python train.py --model="image embedding model" --dataset="Sentinel-2 satellite tiles (TerraMesh)" --train_examples=145000 --image_size=64 --crop_scale_min=0.5 --horizontal_flip=true --cutout=0.4 --targets=["main land cover"] --num_classes=9 --embedding_dim=64 --arch="pvt" --norm="layernorm" --norm_position="pre" --activation="relu" --mlp_ratio=4 --head_dim=64 --fused_qkv=false --qk_norm=false --layer_scale_init=0.01 --parallel_block=false --inner_norm=false --patch_size=[4, 4] --conv_stem=false --depths=[4, 7, 4] --widths=[64, 128, 256] --am_softmax_margin=0.3 --am_softmax_scale=16 --init="trunc_normal_002" --residual_init="none" --optimizer="muon" --muon_scale="match_rms_adamw" --lr=0.0024 --momentum=0.95 --nesterov=true --orthogonalizer="newton_schulz_5" --adamw_lr_other_params=0.00078 --steps=10100 --batch_size=64 --epochs=4.5 --lr_schedule="cosine_restarts" --final_lr_fraction=0.01 --warmup_steps=500 --weight_decay=0.2 --adamw_weight_decay_other_params=0.01
Rows from block 10 of a small image embedding model, named by matrix and row number. Rows with one number belong to one neuron. Each number is 128 + 24 x the weight over its row's rms, rounded and kept within 0 to 255. All counts start at 0. Numbers have three digits each.
After each neuron's rows are labels from the 100 images, of 14976, where the neuron reaches its highest value: "responds to" is what is common among them. Only what is clearly more common there than usual is listed. The data: Sentinel-2 satellite tiles (TerraMesh). In brackets: how many of the 100.
# fc1: MLP up (model.blocks.10.mlp.fc1.weight, 512x128), inputs 0-63
# fc2: MLP down (model.blocks.10.mlp.fc2.weight, 128x512, transposed), outputs 0-63

fc1.226:144131127061113075142119128146110103118062137130149122108124125113135054157130117133104147123118122145102130147150148110121148130131126100103126128181132131127141187149099148134133119131146173
fc2.226:161083081102165123164132146175147122168120183121148136128135122136116111129129179133103101127089126115098131168152145128105150099108133074109149107148118079111087141132103163135124159150123120
responds to: built area (67); crops (66)

fc1.293:096123128134141149137072143118087147130125134142102114125160136174131178087095126128095141118160119108141134159120126131118142117074126152119112158105115151105115162129152121210133087087163103
fc2.293:089125162126131175178114133121254147079127148131116132143127094135134140115114157119122113101117112122108115131126135125128117131131119143103126130132139148146105114143107106122088108114101145
responds to: trees (100); main land cover: trees (97); clouds (49)

fc1.184:150135120141119150128151113126138111132199125153133194148093132144121130109100133097085128148131109125113057129135085143130128129151106125150111075122118139151116102185156110122162150101160102
fc2.184:152159106130157071103085127152083126071187132128124126108138099154133125161108094111131134103108131130085131132128119150119128192151129074101164169151126137088139148122158125111142062115130129
responds to: flooded vegetation (26)

fc1.294:109138129168199125117147109108187126156157092063149136135125150116125160106146113107095080088151131129128127139112142124127133097135151124131151127145097124187127135096099120176107159134172110
fc2.294:122111147126089079158121127153200130193102156128134123127141123142121136169120138152131135133146121127104133145126136133131103111117125160092120135141093132076125168149105074139154120129148114
responds to: clouds (67); main land cover: clouds (47)

fc1.327:104106130169134136132110141133100112128093142165138139109120154127104140111124094097138100167138129129133154104126134125107193145083123143127143089105127157144130098117106112175122163135156089
fc2.327:104145161129097150136119124129163122173128113128148130138131103133129138099119123120110173139144134129105145150128138117134122118121130175148105106116115128095114205124142106051124092101136123
responds to: clouds (79); main land cover: clouds (53)

fc1.274:104172115121119102140146141153152120133109111142158084093155125135136106094101139111156143115127162137126129115153084112159171153125124156125125154152139147156116110108158136152109082140121160
fc2.274:095149139128099135152135117137108117117119154125132126122105121152128119078122162069121124140140137133144100175131130073126082136073143118106170111125127092181132168149158140152105131130136155
responds to: crops (84); main land cover: crops (68)

fc1.377:128103140149146090101134109097086152118109109163118132111160145143113133139142151096097139106153159125097102156140097095117145107155153118144159063149089153112107157149140118087154172140100155
fc2.377:107108132139161142116100132139132141140133120134122151121127149075103147138179199098114170123158114136093093172125152094127113126167144124124156087147107121186091160075151167132141169105096128
responds to: main land cover: built area (48)

fc1.433:148127158177142141131116118145097159133125131118144141122168096099134113101164121163158150116124079119143132098128118129138162140099129129122136121120136119134148126114106147173110113157137104
fc2.433:105099142132084129136077131145210148121169135126118127068165114113128136082155131131147124082142125130128149120128118168127129117110133174167091112112117142109130193100119162125111111144139084
responds to: main land cover: trees (41); main land cover: water (28)

fc1.352:141116132112104140124137126143143126126138136121121141149216105156156094117141110162162160142114120132135159115137134085166167128161135124120132111123089134159105086177062081133147115125090117
fc2.352:085139095132173135108146151122092117154193122130110119139102148096125132135131140113148092083170099102202139147127083173128076135110101162133142146117130119148135152129113121118099118179132138
responds to: built area (71); crops (69); main land cover: crops (49)

fc1.475:136132120131166130083108115126092163157160093130134140113099158104118100081144148160156133107137116152137170114140105124110111149160147144097148183107099081122092126122142159154143038127131102
fc2.475:151142173124165117144158133135146123119130115126133128165105136112123103104147081125118132096112136122122103169128142089123157143154129096080142136145148116107127114119156125057130102152123159
responds to: main land cover: rangeland (43); main land cover: trees (41)

fc1.314:119143115149109118119141169103171139119059157125123153103126119095144108156080141156138137165099097120119118087122127147123154161160154116148105100131133121143161117085086128163114126194135091
fc2.314:087133122144102078121118130087084137169123114130104117097097141163124151134085143146115127133080126126126148154127123175145141119080123153119122144115093110140123135115106124049126164141146086
responds to: clouds (53); main land cover: water (39)

fc1.54:123132095118124149151107102100114143197149134142135149138138151146147076164158132105142124134127138117101152175099139139119157189107113119131155110153091116149095112114130109147117101153133077
fc2.54:086129103123113132147121141156099147188083075130122103143130126109132110141055102130117157144123135124152110124124126183124147143131138117183129180128116084139124148120169172147090118119118146
responds to: main land cover: snow or ice (35)

fc1.481:130142128098125129121136118097144134110108123102122133159089127140112122088179128104149138088130160129118144166141132143112086093130133131125142192170120162127132143167137118131156147139145131
fc2.481:142110110134104080105118125147125145158094152132142132137140106126130110140075134153152074230139119128140152115122102137120162120113121143137101060134108114062120137144103136117134118154114150
responds to: main land cover: trees (75)

fc1.126:098140173148111051128119163178152100116148108111132154131135139143125141119173077141132127155150119157147136155127136131154120132143098121103143073117128153170171110122138131099116145116106119
fc2.126:109102162132145145163163132177204150083158140128120130092164133117128130123158085142119119192111117132116111136120176085130196110092118097152131127127157171173150121125133133106107140166120142
responds to: bare ground (79); main land cover: bare ground (45); main land cover: rangeland (41)

fc1.129:166132112133142114149127113102102103108142096114120126121103144072171139117124134140119105131129113174167120146160154119120129110130085111148140152152125126112149135148171108145175092096134191
fc2.129:131141091135116129175155146110174127096130176125124114152135104113112132106122121096154106172082126111117125108119143111128163130128142091130114098135170123151121089077157136101132148159129147
responds to: snow or ice (47); clouds (42); main land cover: clouds (33)

fc1.259:105158134122066148124177106143106128143119136133128128112094117173130163124120092190087154140101139137108096143137111118165148126104148129145118146126129136165106145110162125160123137139117126
fc2.259:141145132154072132147157104135175113151163104130104144111117123153144116092147108109142142120064148114121113097149118127104165092100163084173140105115084129107128117154176141153113118165123173
responds to: flooded vegetation (41)

fc1.399:164141082114108168138091118090111135090123124142129169126127127106136130122115140116104132130175098132100167113093123133139166111112124098160099148145117138158087127091089157118143179146162188
fc2.399:137131144128182089135181134120128127153141102128114122139149142172144113147175125110107134126115131131128104164127137123129184140050137139141127114141145152104141132135141134122145089146122189
responds to: trees (93); main land cover: trees (48); main land cover: rangeland (44)

fc1.196:124152098128108106107141119140112122147122145137139143120128105109141143122139118143125104109141142135158142145169113127112154120212144123106126140114135149122144142090110105138094168120134141
fc2.196:146091145129141151098130128102129116136078147128150125133120114116130128155133143149135131137130136123140130130128120111126138100126129159130124015134133135160122134116098134240157127120129112
responds to: crops (81); main land cover: crops (71)

fc1.269:152150149090128140098144120136130123141134111113153149120155130087145126106152140079125122091149133105119121102117126127140135139119116108128118155111113134174152124125112116074128095126141120
fc2.269:127124151135143113168106122133133133148105120132144126139146106140109136108120132114133101098070130130129128177131107113128079130118110125144135106136093147067155167174120141145151158141117144
responds to: main land cover: bare ground (27)

fc1.33:128128105073110101101143112157138166177095131130131087127167136082119109131135157099163113090119133119097171129092153150114140123127113149177180139148145148126136141094107177133128119115081143
fc2.33:179150090143085124123163118140128169112149143150098140097130124123126121158155121091166144126152118144083138122135114144137150143131131108147130151147147143075132097125171174130113075126126157
responds to: flooded vegetation (28)

fc1.485:133107176108138098096105154135177144132123114133120147135107160127105125129117162105146121125148085155141125114120144127130132120145133094119129122103145158136163094147126095115101142108171121
fc2.485:072157034128146157150137125140115135147123151126134127149100093105128128104158111084122062085106131116115134134124122110139129140096140139145131129122133112101123166110130109095122113150126118
responds to: main land cover: trees (47)

fc1.17:117150125151126130127147150123150126133160143123123160131154108139123165107083170152111178105137141151156144128113118140162074114104133120140116155142128091117150153117166128155121032119135101
fc2.17:124140143125169147149080132115117109145119122129132135124150105147118131097111168127123127092136109141173152146129105174123104116058151163148166120139143152110107107131134093077110159159128112
responds to: main land cover: trees (86); clouds (41)

fc1.152:154157086124101170114098125141157103134109115117114141127085163121119083115116082156147114107147174058167099137133149078126120154143139111124122128122134157126168160109183142152167166113119145
fc2.152:188139079120119139083111135113120120103131124130126127151158146132136158115123089136139050174215132127157154139126147139138135115166115102169123150139103114086136124121126130114146160177115135
responds to: main land cover: crops (44)

fc1.263:105171107132098119103111102138102163147121164094103122131126127144119123109107136140150140157141144142129151106133125123149158070129107083159097096192138135114138123111135123099126169159138159
fc2.263:058134123131124123125144120140104116124102102130104133147126158178140102127187119118150104133140134134128128128130120152132165105156123077173116137138122189098142135139151151115098128132111138
responds to: water (88); flooded vegetation (55); main land cover: water (51)

fc1.323:062142135119120118095136115143164124137078138149101073102146158118112150116104121141094135149115158080165100110131125134101153128105085150135104119123153112113090129124154155108151095144132184
fc2.323:114120155135149172187129126119148134160146105136113126107111155111127114112147140096126143099111119129118125104118102161132140125061126098153133127152138195144127135158125152088143091160133170
responds to: flooded vegetation (27)

fc1.217:143177087088167128145095129043117100143122112088193119110116108122086143124127141126137138104119143150114119146098134118121127138115119126147104126159174164095135070118119115109163149128124120
fc2.217:131097116117133118143117126156138125147082135127128124135098134123131105133101178124126132083115125123111120136129121114126137121101151124144121114093104111134121176156120120175097095127121151
responds to: main land cover: snow or ice (34)

fc1.202:057134175142087114134122139123147113127156088112142129137133136111151152125143084132158150103112116123151118119150146151106057118162153121106117088120130126149164124104114131104109194125084089
fc2.202:112130151134162140149125135102129139117121108132127132096154132078129115154145109129128095094102122122165091130129146093124164150128155088128096118136138177128144128082108137088132210149115141
responds to: bare ground (82); main land cover: bare ground (54)

fc1.23:120159118171107167136113107142103124162142114132115150095204090107133089131166139081117125134123135079139119106073135101172096144133131132106097133136138092140110123168136109115122102152156132
fc2.23:094131103113178097125140125137116179074115089179176076132149098138129136147143070143153098153104154125107176149157136134116167144123153124123131159131097112113093157137131142109089136128128150
responds to: main land cover: rangeland (69)

fc1.76:066141123098158171193131145086129102110160136114137140171133134106137110124144148138107128144109157160139107114143094111131140130128165132102117100123121109126134075160110090134127115107185114
fc2.76:052130129126130175134133120141141142129146119125132127127139160127134110140126149129124124066152152124110103146130140149131157135139150151093117081120124161146135055177117105115091136125131101
responds to: crops (72); built area (64); main land cover: crops (53)

fc1.348:113138115116112128159098143142132126121131126154125104127143151148118125113159114108130162109174135153131134116159131152125107157122108075140112154109122116105143104108192124082104060128136157
fc2.348:122158143125105140156122124131106123167149129127123123124116084189134127094096085108130170126113129146133136132126147157127127180075141149150065183134134136115101127146143107058099117096134131
responds to: main land cover: rangeland (68); bare ground (49)

fc1.500:166135102113126062144134148145144135129146112146134136152147129136144095156124124150119144104154133083162138127099140156139128102156114118148109093116129124127120137140152116134092130131116160
fc2.500:070133172132100127145106118116131150101183142142136102144113106107132121098152101151132110094109167126092123098116131111130096157185152111106150142110122121071133154156105127151082084106123145
responds to: flooded vegetation (30)

fc1.177:115076116126123143128100133099123092154121088117123150105096076124171115176094146094130152132144143144153156101110115141143152148128105115163113123094154126138124182129129150140114147126150105
fc2.177:126141100126093114077119127121106113154191143128118131154129125143127138141099166039118204147131126139193141156127108139127115142137124115133148128124132142169135149140147139120175132101114108
responds to: snow or ice (74); main land cover: snow or ice (67)

fc1.434:127148117137110142124147131094136122133150150098170092106097106129122151128114094158082127164107133142058118158145137124122141147129110102126114104131145094149189127106133158137114132134105120
fc2.434:128145149127149113144139128126118126114150124124136132130107105121132109116166088112084137084130164123104101141129101080130145114091147086133159141146109096090117159133106122132141119084107168
responds to: flooded vegetation (36)

fc1.27:133119114121127155150094125128102161158115109106137100124099127141128116150173124075180145117099134122133158150140147128154143094154142127087130143169120152123157128135112137110135182134167137
fc2.27:144122113120133087116103134119176133159148107126122121106123136129134117133101138088176069203167114115142120142128135155126119127060134145157168113121101127109115148167153097137144127127133100
responds to: main land cover: trees (74)

fc1.334:112110136133185149140175142149133134135098085064137145117131135112141130157135087141080066138097145126101164164117116162111106139085153134126126083104143117141133157116110127153112151138134117
fc2.334:100112162127142148173155130115135129138135129119133105131072099108128144101121137183143142190105125144129134103128161120121150157060116126158080112108101111090108129104105142161172118108113105
responds to: bare ground (70); main land cover: bare ground (50)

fc1.239:148116125090129134106136118143124153153098107142101138096167065086138088146119122170208111121128123115153179144128157111109134112101130175163141127159167131119132141101128149116106105159072139
fc2.239:097099120140136156132156122163167141169146143136100139143083138128125122125153140114160109128080153129090108133137157110137114150161132143158136141128130167073136111137132074122137120097111141
responds to: flooded vegetation (30)

fc1.347:090114090132119151109113106169124156142133113122110152133087176125151176116137151134158126122077120150081143085108138190147102146139103142072136137117120125123105102163155131127162162154085152
fc2.347:143135155124124113150175137096106108087132123126153116138145128135141125124170153118116168156178130131146141151136161107135168145087105144117106134148115088092144160155166114139126097132125167
responds to: main land cover: snow or ice (34)

fc1.187:115116164145104126110107122110160143123133106089096152127141155084162138118115110108094153152128132112095144088131128154142186116106145122130156101110111119130150121084099146091127072115138163
fc2.187:127109131137123159112110131102127131170133111127142133135110100138130116118226167121151095065120117118157096148126115091142072153144137099154100153114105137114119140147126151107160130132137050
responds to: clouds (41); main land cover: water (31)

fc1.403:130110159118099140144142099134136126092142167075126179112121154093147109159131137108190113149133118156136115103113155107143116113133089130155136123124143123097131155176146157144124157098141132
fc2.403:109129081138133106153107130125102107128142168127139122152109131155132134053111116211141131201116131132151129124132112157128121138152131090147109174096106108115129072156157156113116140100139133
responds to: snow or ice (68); bare ground (55); main land cover: snow or ice (41)

fc1.231:143148153094108131162106137123115143134125094107127153142111105116141109122123094125146150104136135126138107102103083120152085124120169144158086113081183144131094112148139092134131114122175129
fc2.231:143138125125095148132155119163113140162158127126129129128136103127135120150146098076136097168124106138078139125130090103136123136143122155085109129148116138188158150120104190119109115152116100
responds to: crops (72); built area (63); main land cover: crops (53)

fc1.74:113156120106122131113099094131161090147108147148135125088123113123120113075127126130108118172164204139136179109098143138154132117117176144125102123108098116104075150110161125096072138091130135
fc2.74:134110120123120075131114133154150147147103116128139119110132126106128120130141128139173084208115157119113118131128134077116125109158130109098169089142125137087115138091088123164137150171131098
responds to: snow or ice (73)

fc1.80:107123099077164086116155129154153104126137151146140168154121125133149163116126104151115097115144057144152137137114157171137138147126176093135069166130120122113136156174132138119160108134131129
fc2.80:155155146133123149096138126085134125103116102129112127113131113112121116132076171142114139104103133129129140099126133098127155145140129111120122138145177102106131062114110122110114188092103131
responds to: main land cover: rangeland (44)

fc1.244:159114132115152137109138142117121156090095138181115101109118072112110147127142147127113161120076108132107107149154087152136151120130165101129128152142150130165114122119105133141108117161109131
fc2.244:151146088126105151131128125130120112110162141130110118102135156155134112122185135144139111159121150135111131126125102126131153124139126125159194075144102148076145098169148165124148173124131133
responds to: snow or ice (74); main land cover: snow or ice (46)

fc1.25:132152153145155120130147137127197167115165131130131127134090160151096140123103136160128131130139104118135130107130122162146105104090156123113141114153111127111136111154125094090111140113145160
fc2.25:160143111130106138127146141137126122117083139133130148128146136126137129160144127111154126162100083126170146117130121082134131123089097158107101187122168140169123120136143164065105112175118137
responds to: trees (96); main land cover: trees (80)

fc1.163:116149107123150144153098157091127116089125159113137139130110120135104165101164146146125129114122104116085093142151120144138116132147139116083149129103156130110143099111106132095134070116131096
fc2.163:154165097130139201134148130131092123099149139126121124133083131137131164120118144087128163093094107125113094169129147137124090161077132131081097135137140180113101126141092116125124118090135120
responds to: crops (72); main land cover: crops (60)

fc1.45:126130078150138124110153111109120119105129131105118117107175089132123125154126129138098158179104130106133112108155125075134177096153106146164107135150146114125105152127156115136136095148116129
fc2.45:111130136150132161102120153176124126143151140131171155147145102168135122139136167145179087107137110100116148148103136092117091090122106158143152161124132145131118138121155155121147145101147104
responds to: bare ground (57); main land cover: rangeland (55); main land cover: bare ground (27)

fc1.418:151119121134115154123132127101153100066155097103127143133152135108148124103146140123088131127166103119109128108126171121077096142147130154150118193138089105113122164078114105176144088132159141
fc2.418:104122133131185109168137129164141143064098129119124128114076127141148123092162131129117140182104115125084112125127116140122136125108142064155061118122103122097121140127112158129105189143116155
responds to: bare ground (54); main land cover: bare ground (26)

fc1.267:129101126130135140126160112093111127160157086153171157115116092156147088146083130116102143101076153139117136118098102159148141179132146088156108086125098131133117159122161136122140145123140101
fc2.267:136130122126122132084094148108066131191112134130116133103140137132125118153055136123145195147106150121150136156127104142122139133107121107140120140155157104059117100150097150116121101124139110
responds to: snow or ice (66); main land cover: snow or ice (46)

fc1.402:123117112154133140155109099076122106118112145119160138124103092143131200131151115128166104120107130131147150119138135142127130149143131112151139140103145156127145123096162149133137185155135152
fc2.402:095154180124124078160123121123131148145124138135124135104135130181140107156210128159127102074102136144119110154133106100122098119118126105134098103165063144099131097156107142127135133089130104
responds to: main land cover: water (32)

fc1.66:150122116131142074127153099130095140144130125128143155125140116137105166097159086116122121127108115194102105134136109158121156148139142112078115145129106145095179094128111171149113107129133116
fc2.66:155117106123125128130116113121126146094116132129134123129167138141137138114124140116150102127144128149167109111128176184123154145124134082090133159131149173130131128115173155108123112084117147
responds to: trees (90); flooded vegetation (27)

fc1.368:101126095129111164112149100117126106101111126152159117082148134126149083142109160096138087099103161088102116138111154135145098106111154130133103096105116124126139105129133132185113144156127123
fc2.368:173112132129114091165158136134152130141146145130099127176147122130133141118115117114100131145131109138118093158127147147127170136104111131136136178156109153131152151139114145140174121083119102
responds to: clouds (41); main land cover: water (31)

fc1.511:140125109119122091142143124150111098121087171106148122139169116131150090124100104119086144145157118129137157063125164126153125117150150101096099147141139148139138099164099158136155174103088126
fc2.511:121096130126133144124112121109154160082118121126115129091108144124131101150130101140156116131088125123126150122131123133128183069178141141175094155115114103095121093119122116162116105177121146
responds to: snow or ice (72); main land cover: snow or ice (61)

fc1.423:123108131120115085162126131121075129187145127124119116134100140111109138128056143119123087147118138167130139147117149154107122115152122127134170120121158153111131113141115138220128121094131129
fc2.423:095129095131144075130137129122084121092107123127129126138137155145132139107145138121120111170067133132119128132129152114125113128197128082120178157101138139153130126130151118106115138128138148
responds to: trees (94); main land cover: trees (79)

fc1.509:106116191118137123152091159127176119116108146120128120116103166130115157091149109150125178096125143111170139113161118120134124140101125148064122124126099114151135112100131121101143143106129132
fc2.509:127131111129121121111154129169090151087085133127130130114143121138128119112138133123143123113133123124141110116125149127123183106112144055117143120129117147160121133055136152075159220128128151
responds to: water (70); main land cover: water (53)

fc1.30:102098137114177119125165119148090116065081148113099128143135146125139122129102123140124127144168109154121101136124140143125130146132105210130119115134125150076118113163099119153131119115149116
fc2.30:118144116128173120118101130137138123096142103132124116174113153138138120100144105088145114125181131132153109142127136119125112116110123162167151106134106154059147096153099129137168129153136087
responds to: clouds (52); main land cover: trees (44)

fc1.417:171146090126136130109160107136116136113110171152134125130139137113138129160119094073109115099108147142141147108151107119114143124117087087097114171093129117139128133130129122071130145103139110
fc2.417:155148143126148127100118125122096126116095114130139128157145132145131126094137167090129127183108134118117123142129126101130171142103139115166131153146109192069113106128138140182130082157113099
responds to: main land cover: crops (41); main land cover: water (30)

fc1.18:128123094116138133131125126143129131114096136137134133124131167116109120143139148146132176149160093113114123142105126128171152133152101097113090134173146106131097136141157129126126169148123110
fc2.18:101146124124097112106120121103164132163159113135128120143107148129125107180156136142122144130116133113120129152124143105124168123063142161168168170138134168089117146126154119186159100074135155
responds to: main land cover: water (36)

fc1.496:167137125147139099111176112135159113139128125175141130101122108134141149115082113193106112133125121120070114127097111107124122146148140139158143110108135114136113138115133130180115155118131128
fc2.496:189118133130084067145114121125157134196121089127135130138117116133123134135103129155152062154089126121131120153121139140123096132123120147137105140129086134086120166128131123152137150095143085
responds to: bare ground (66); main land cover: rangeland (44); main land cover: bare ground (34)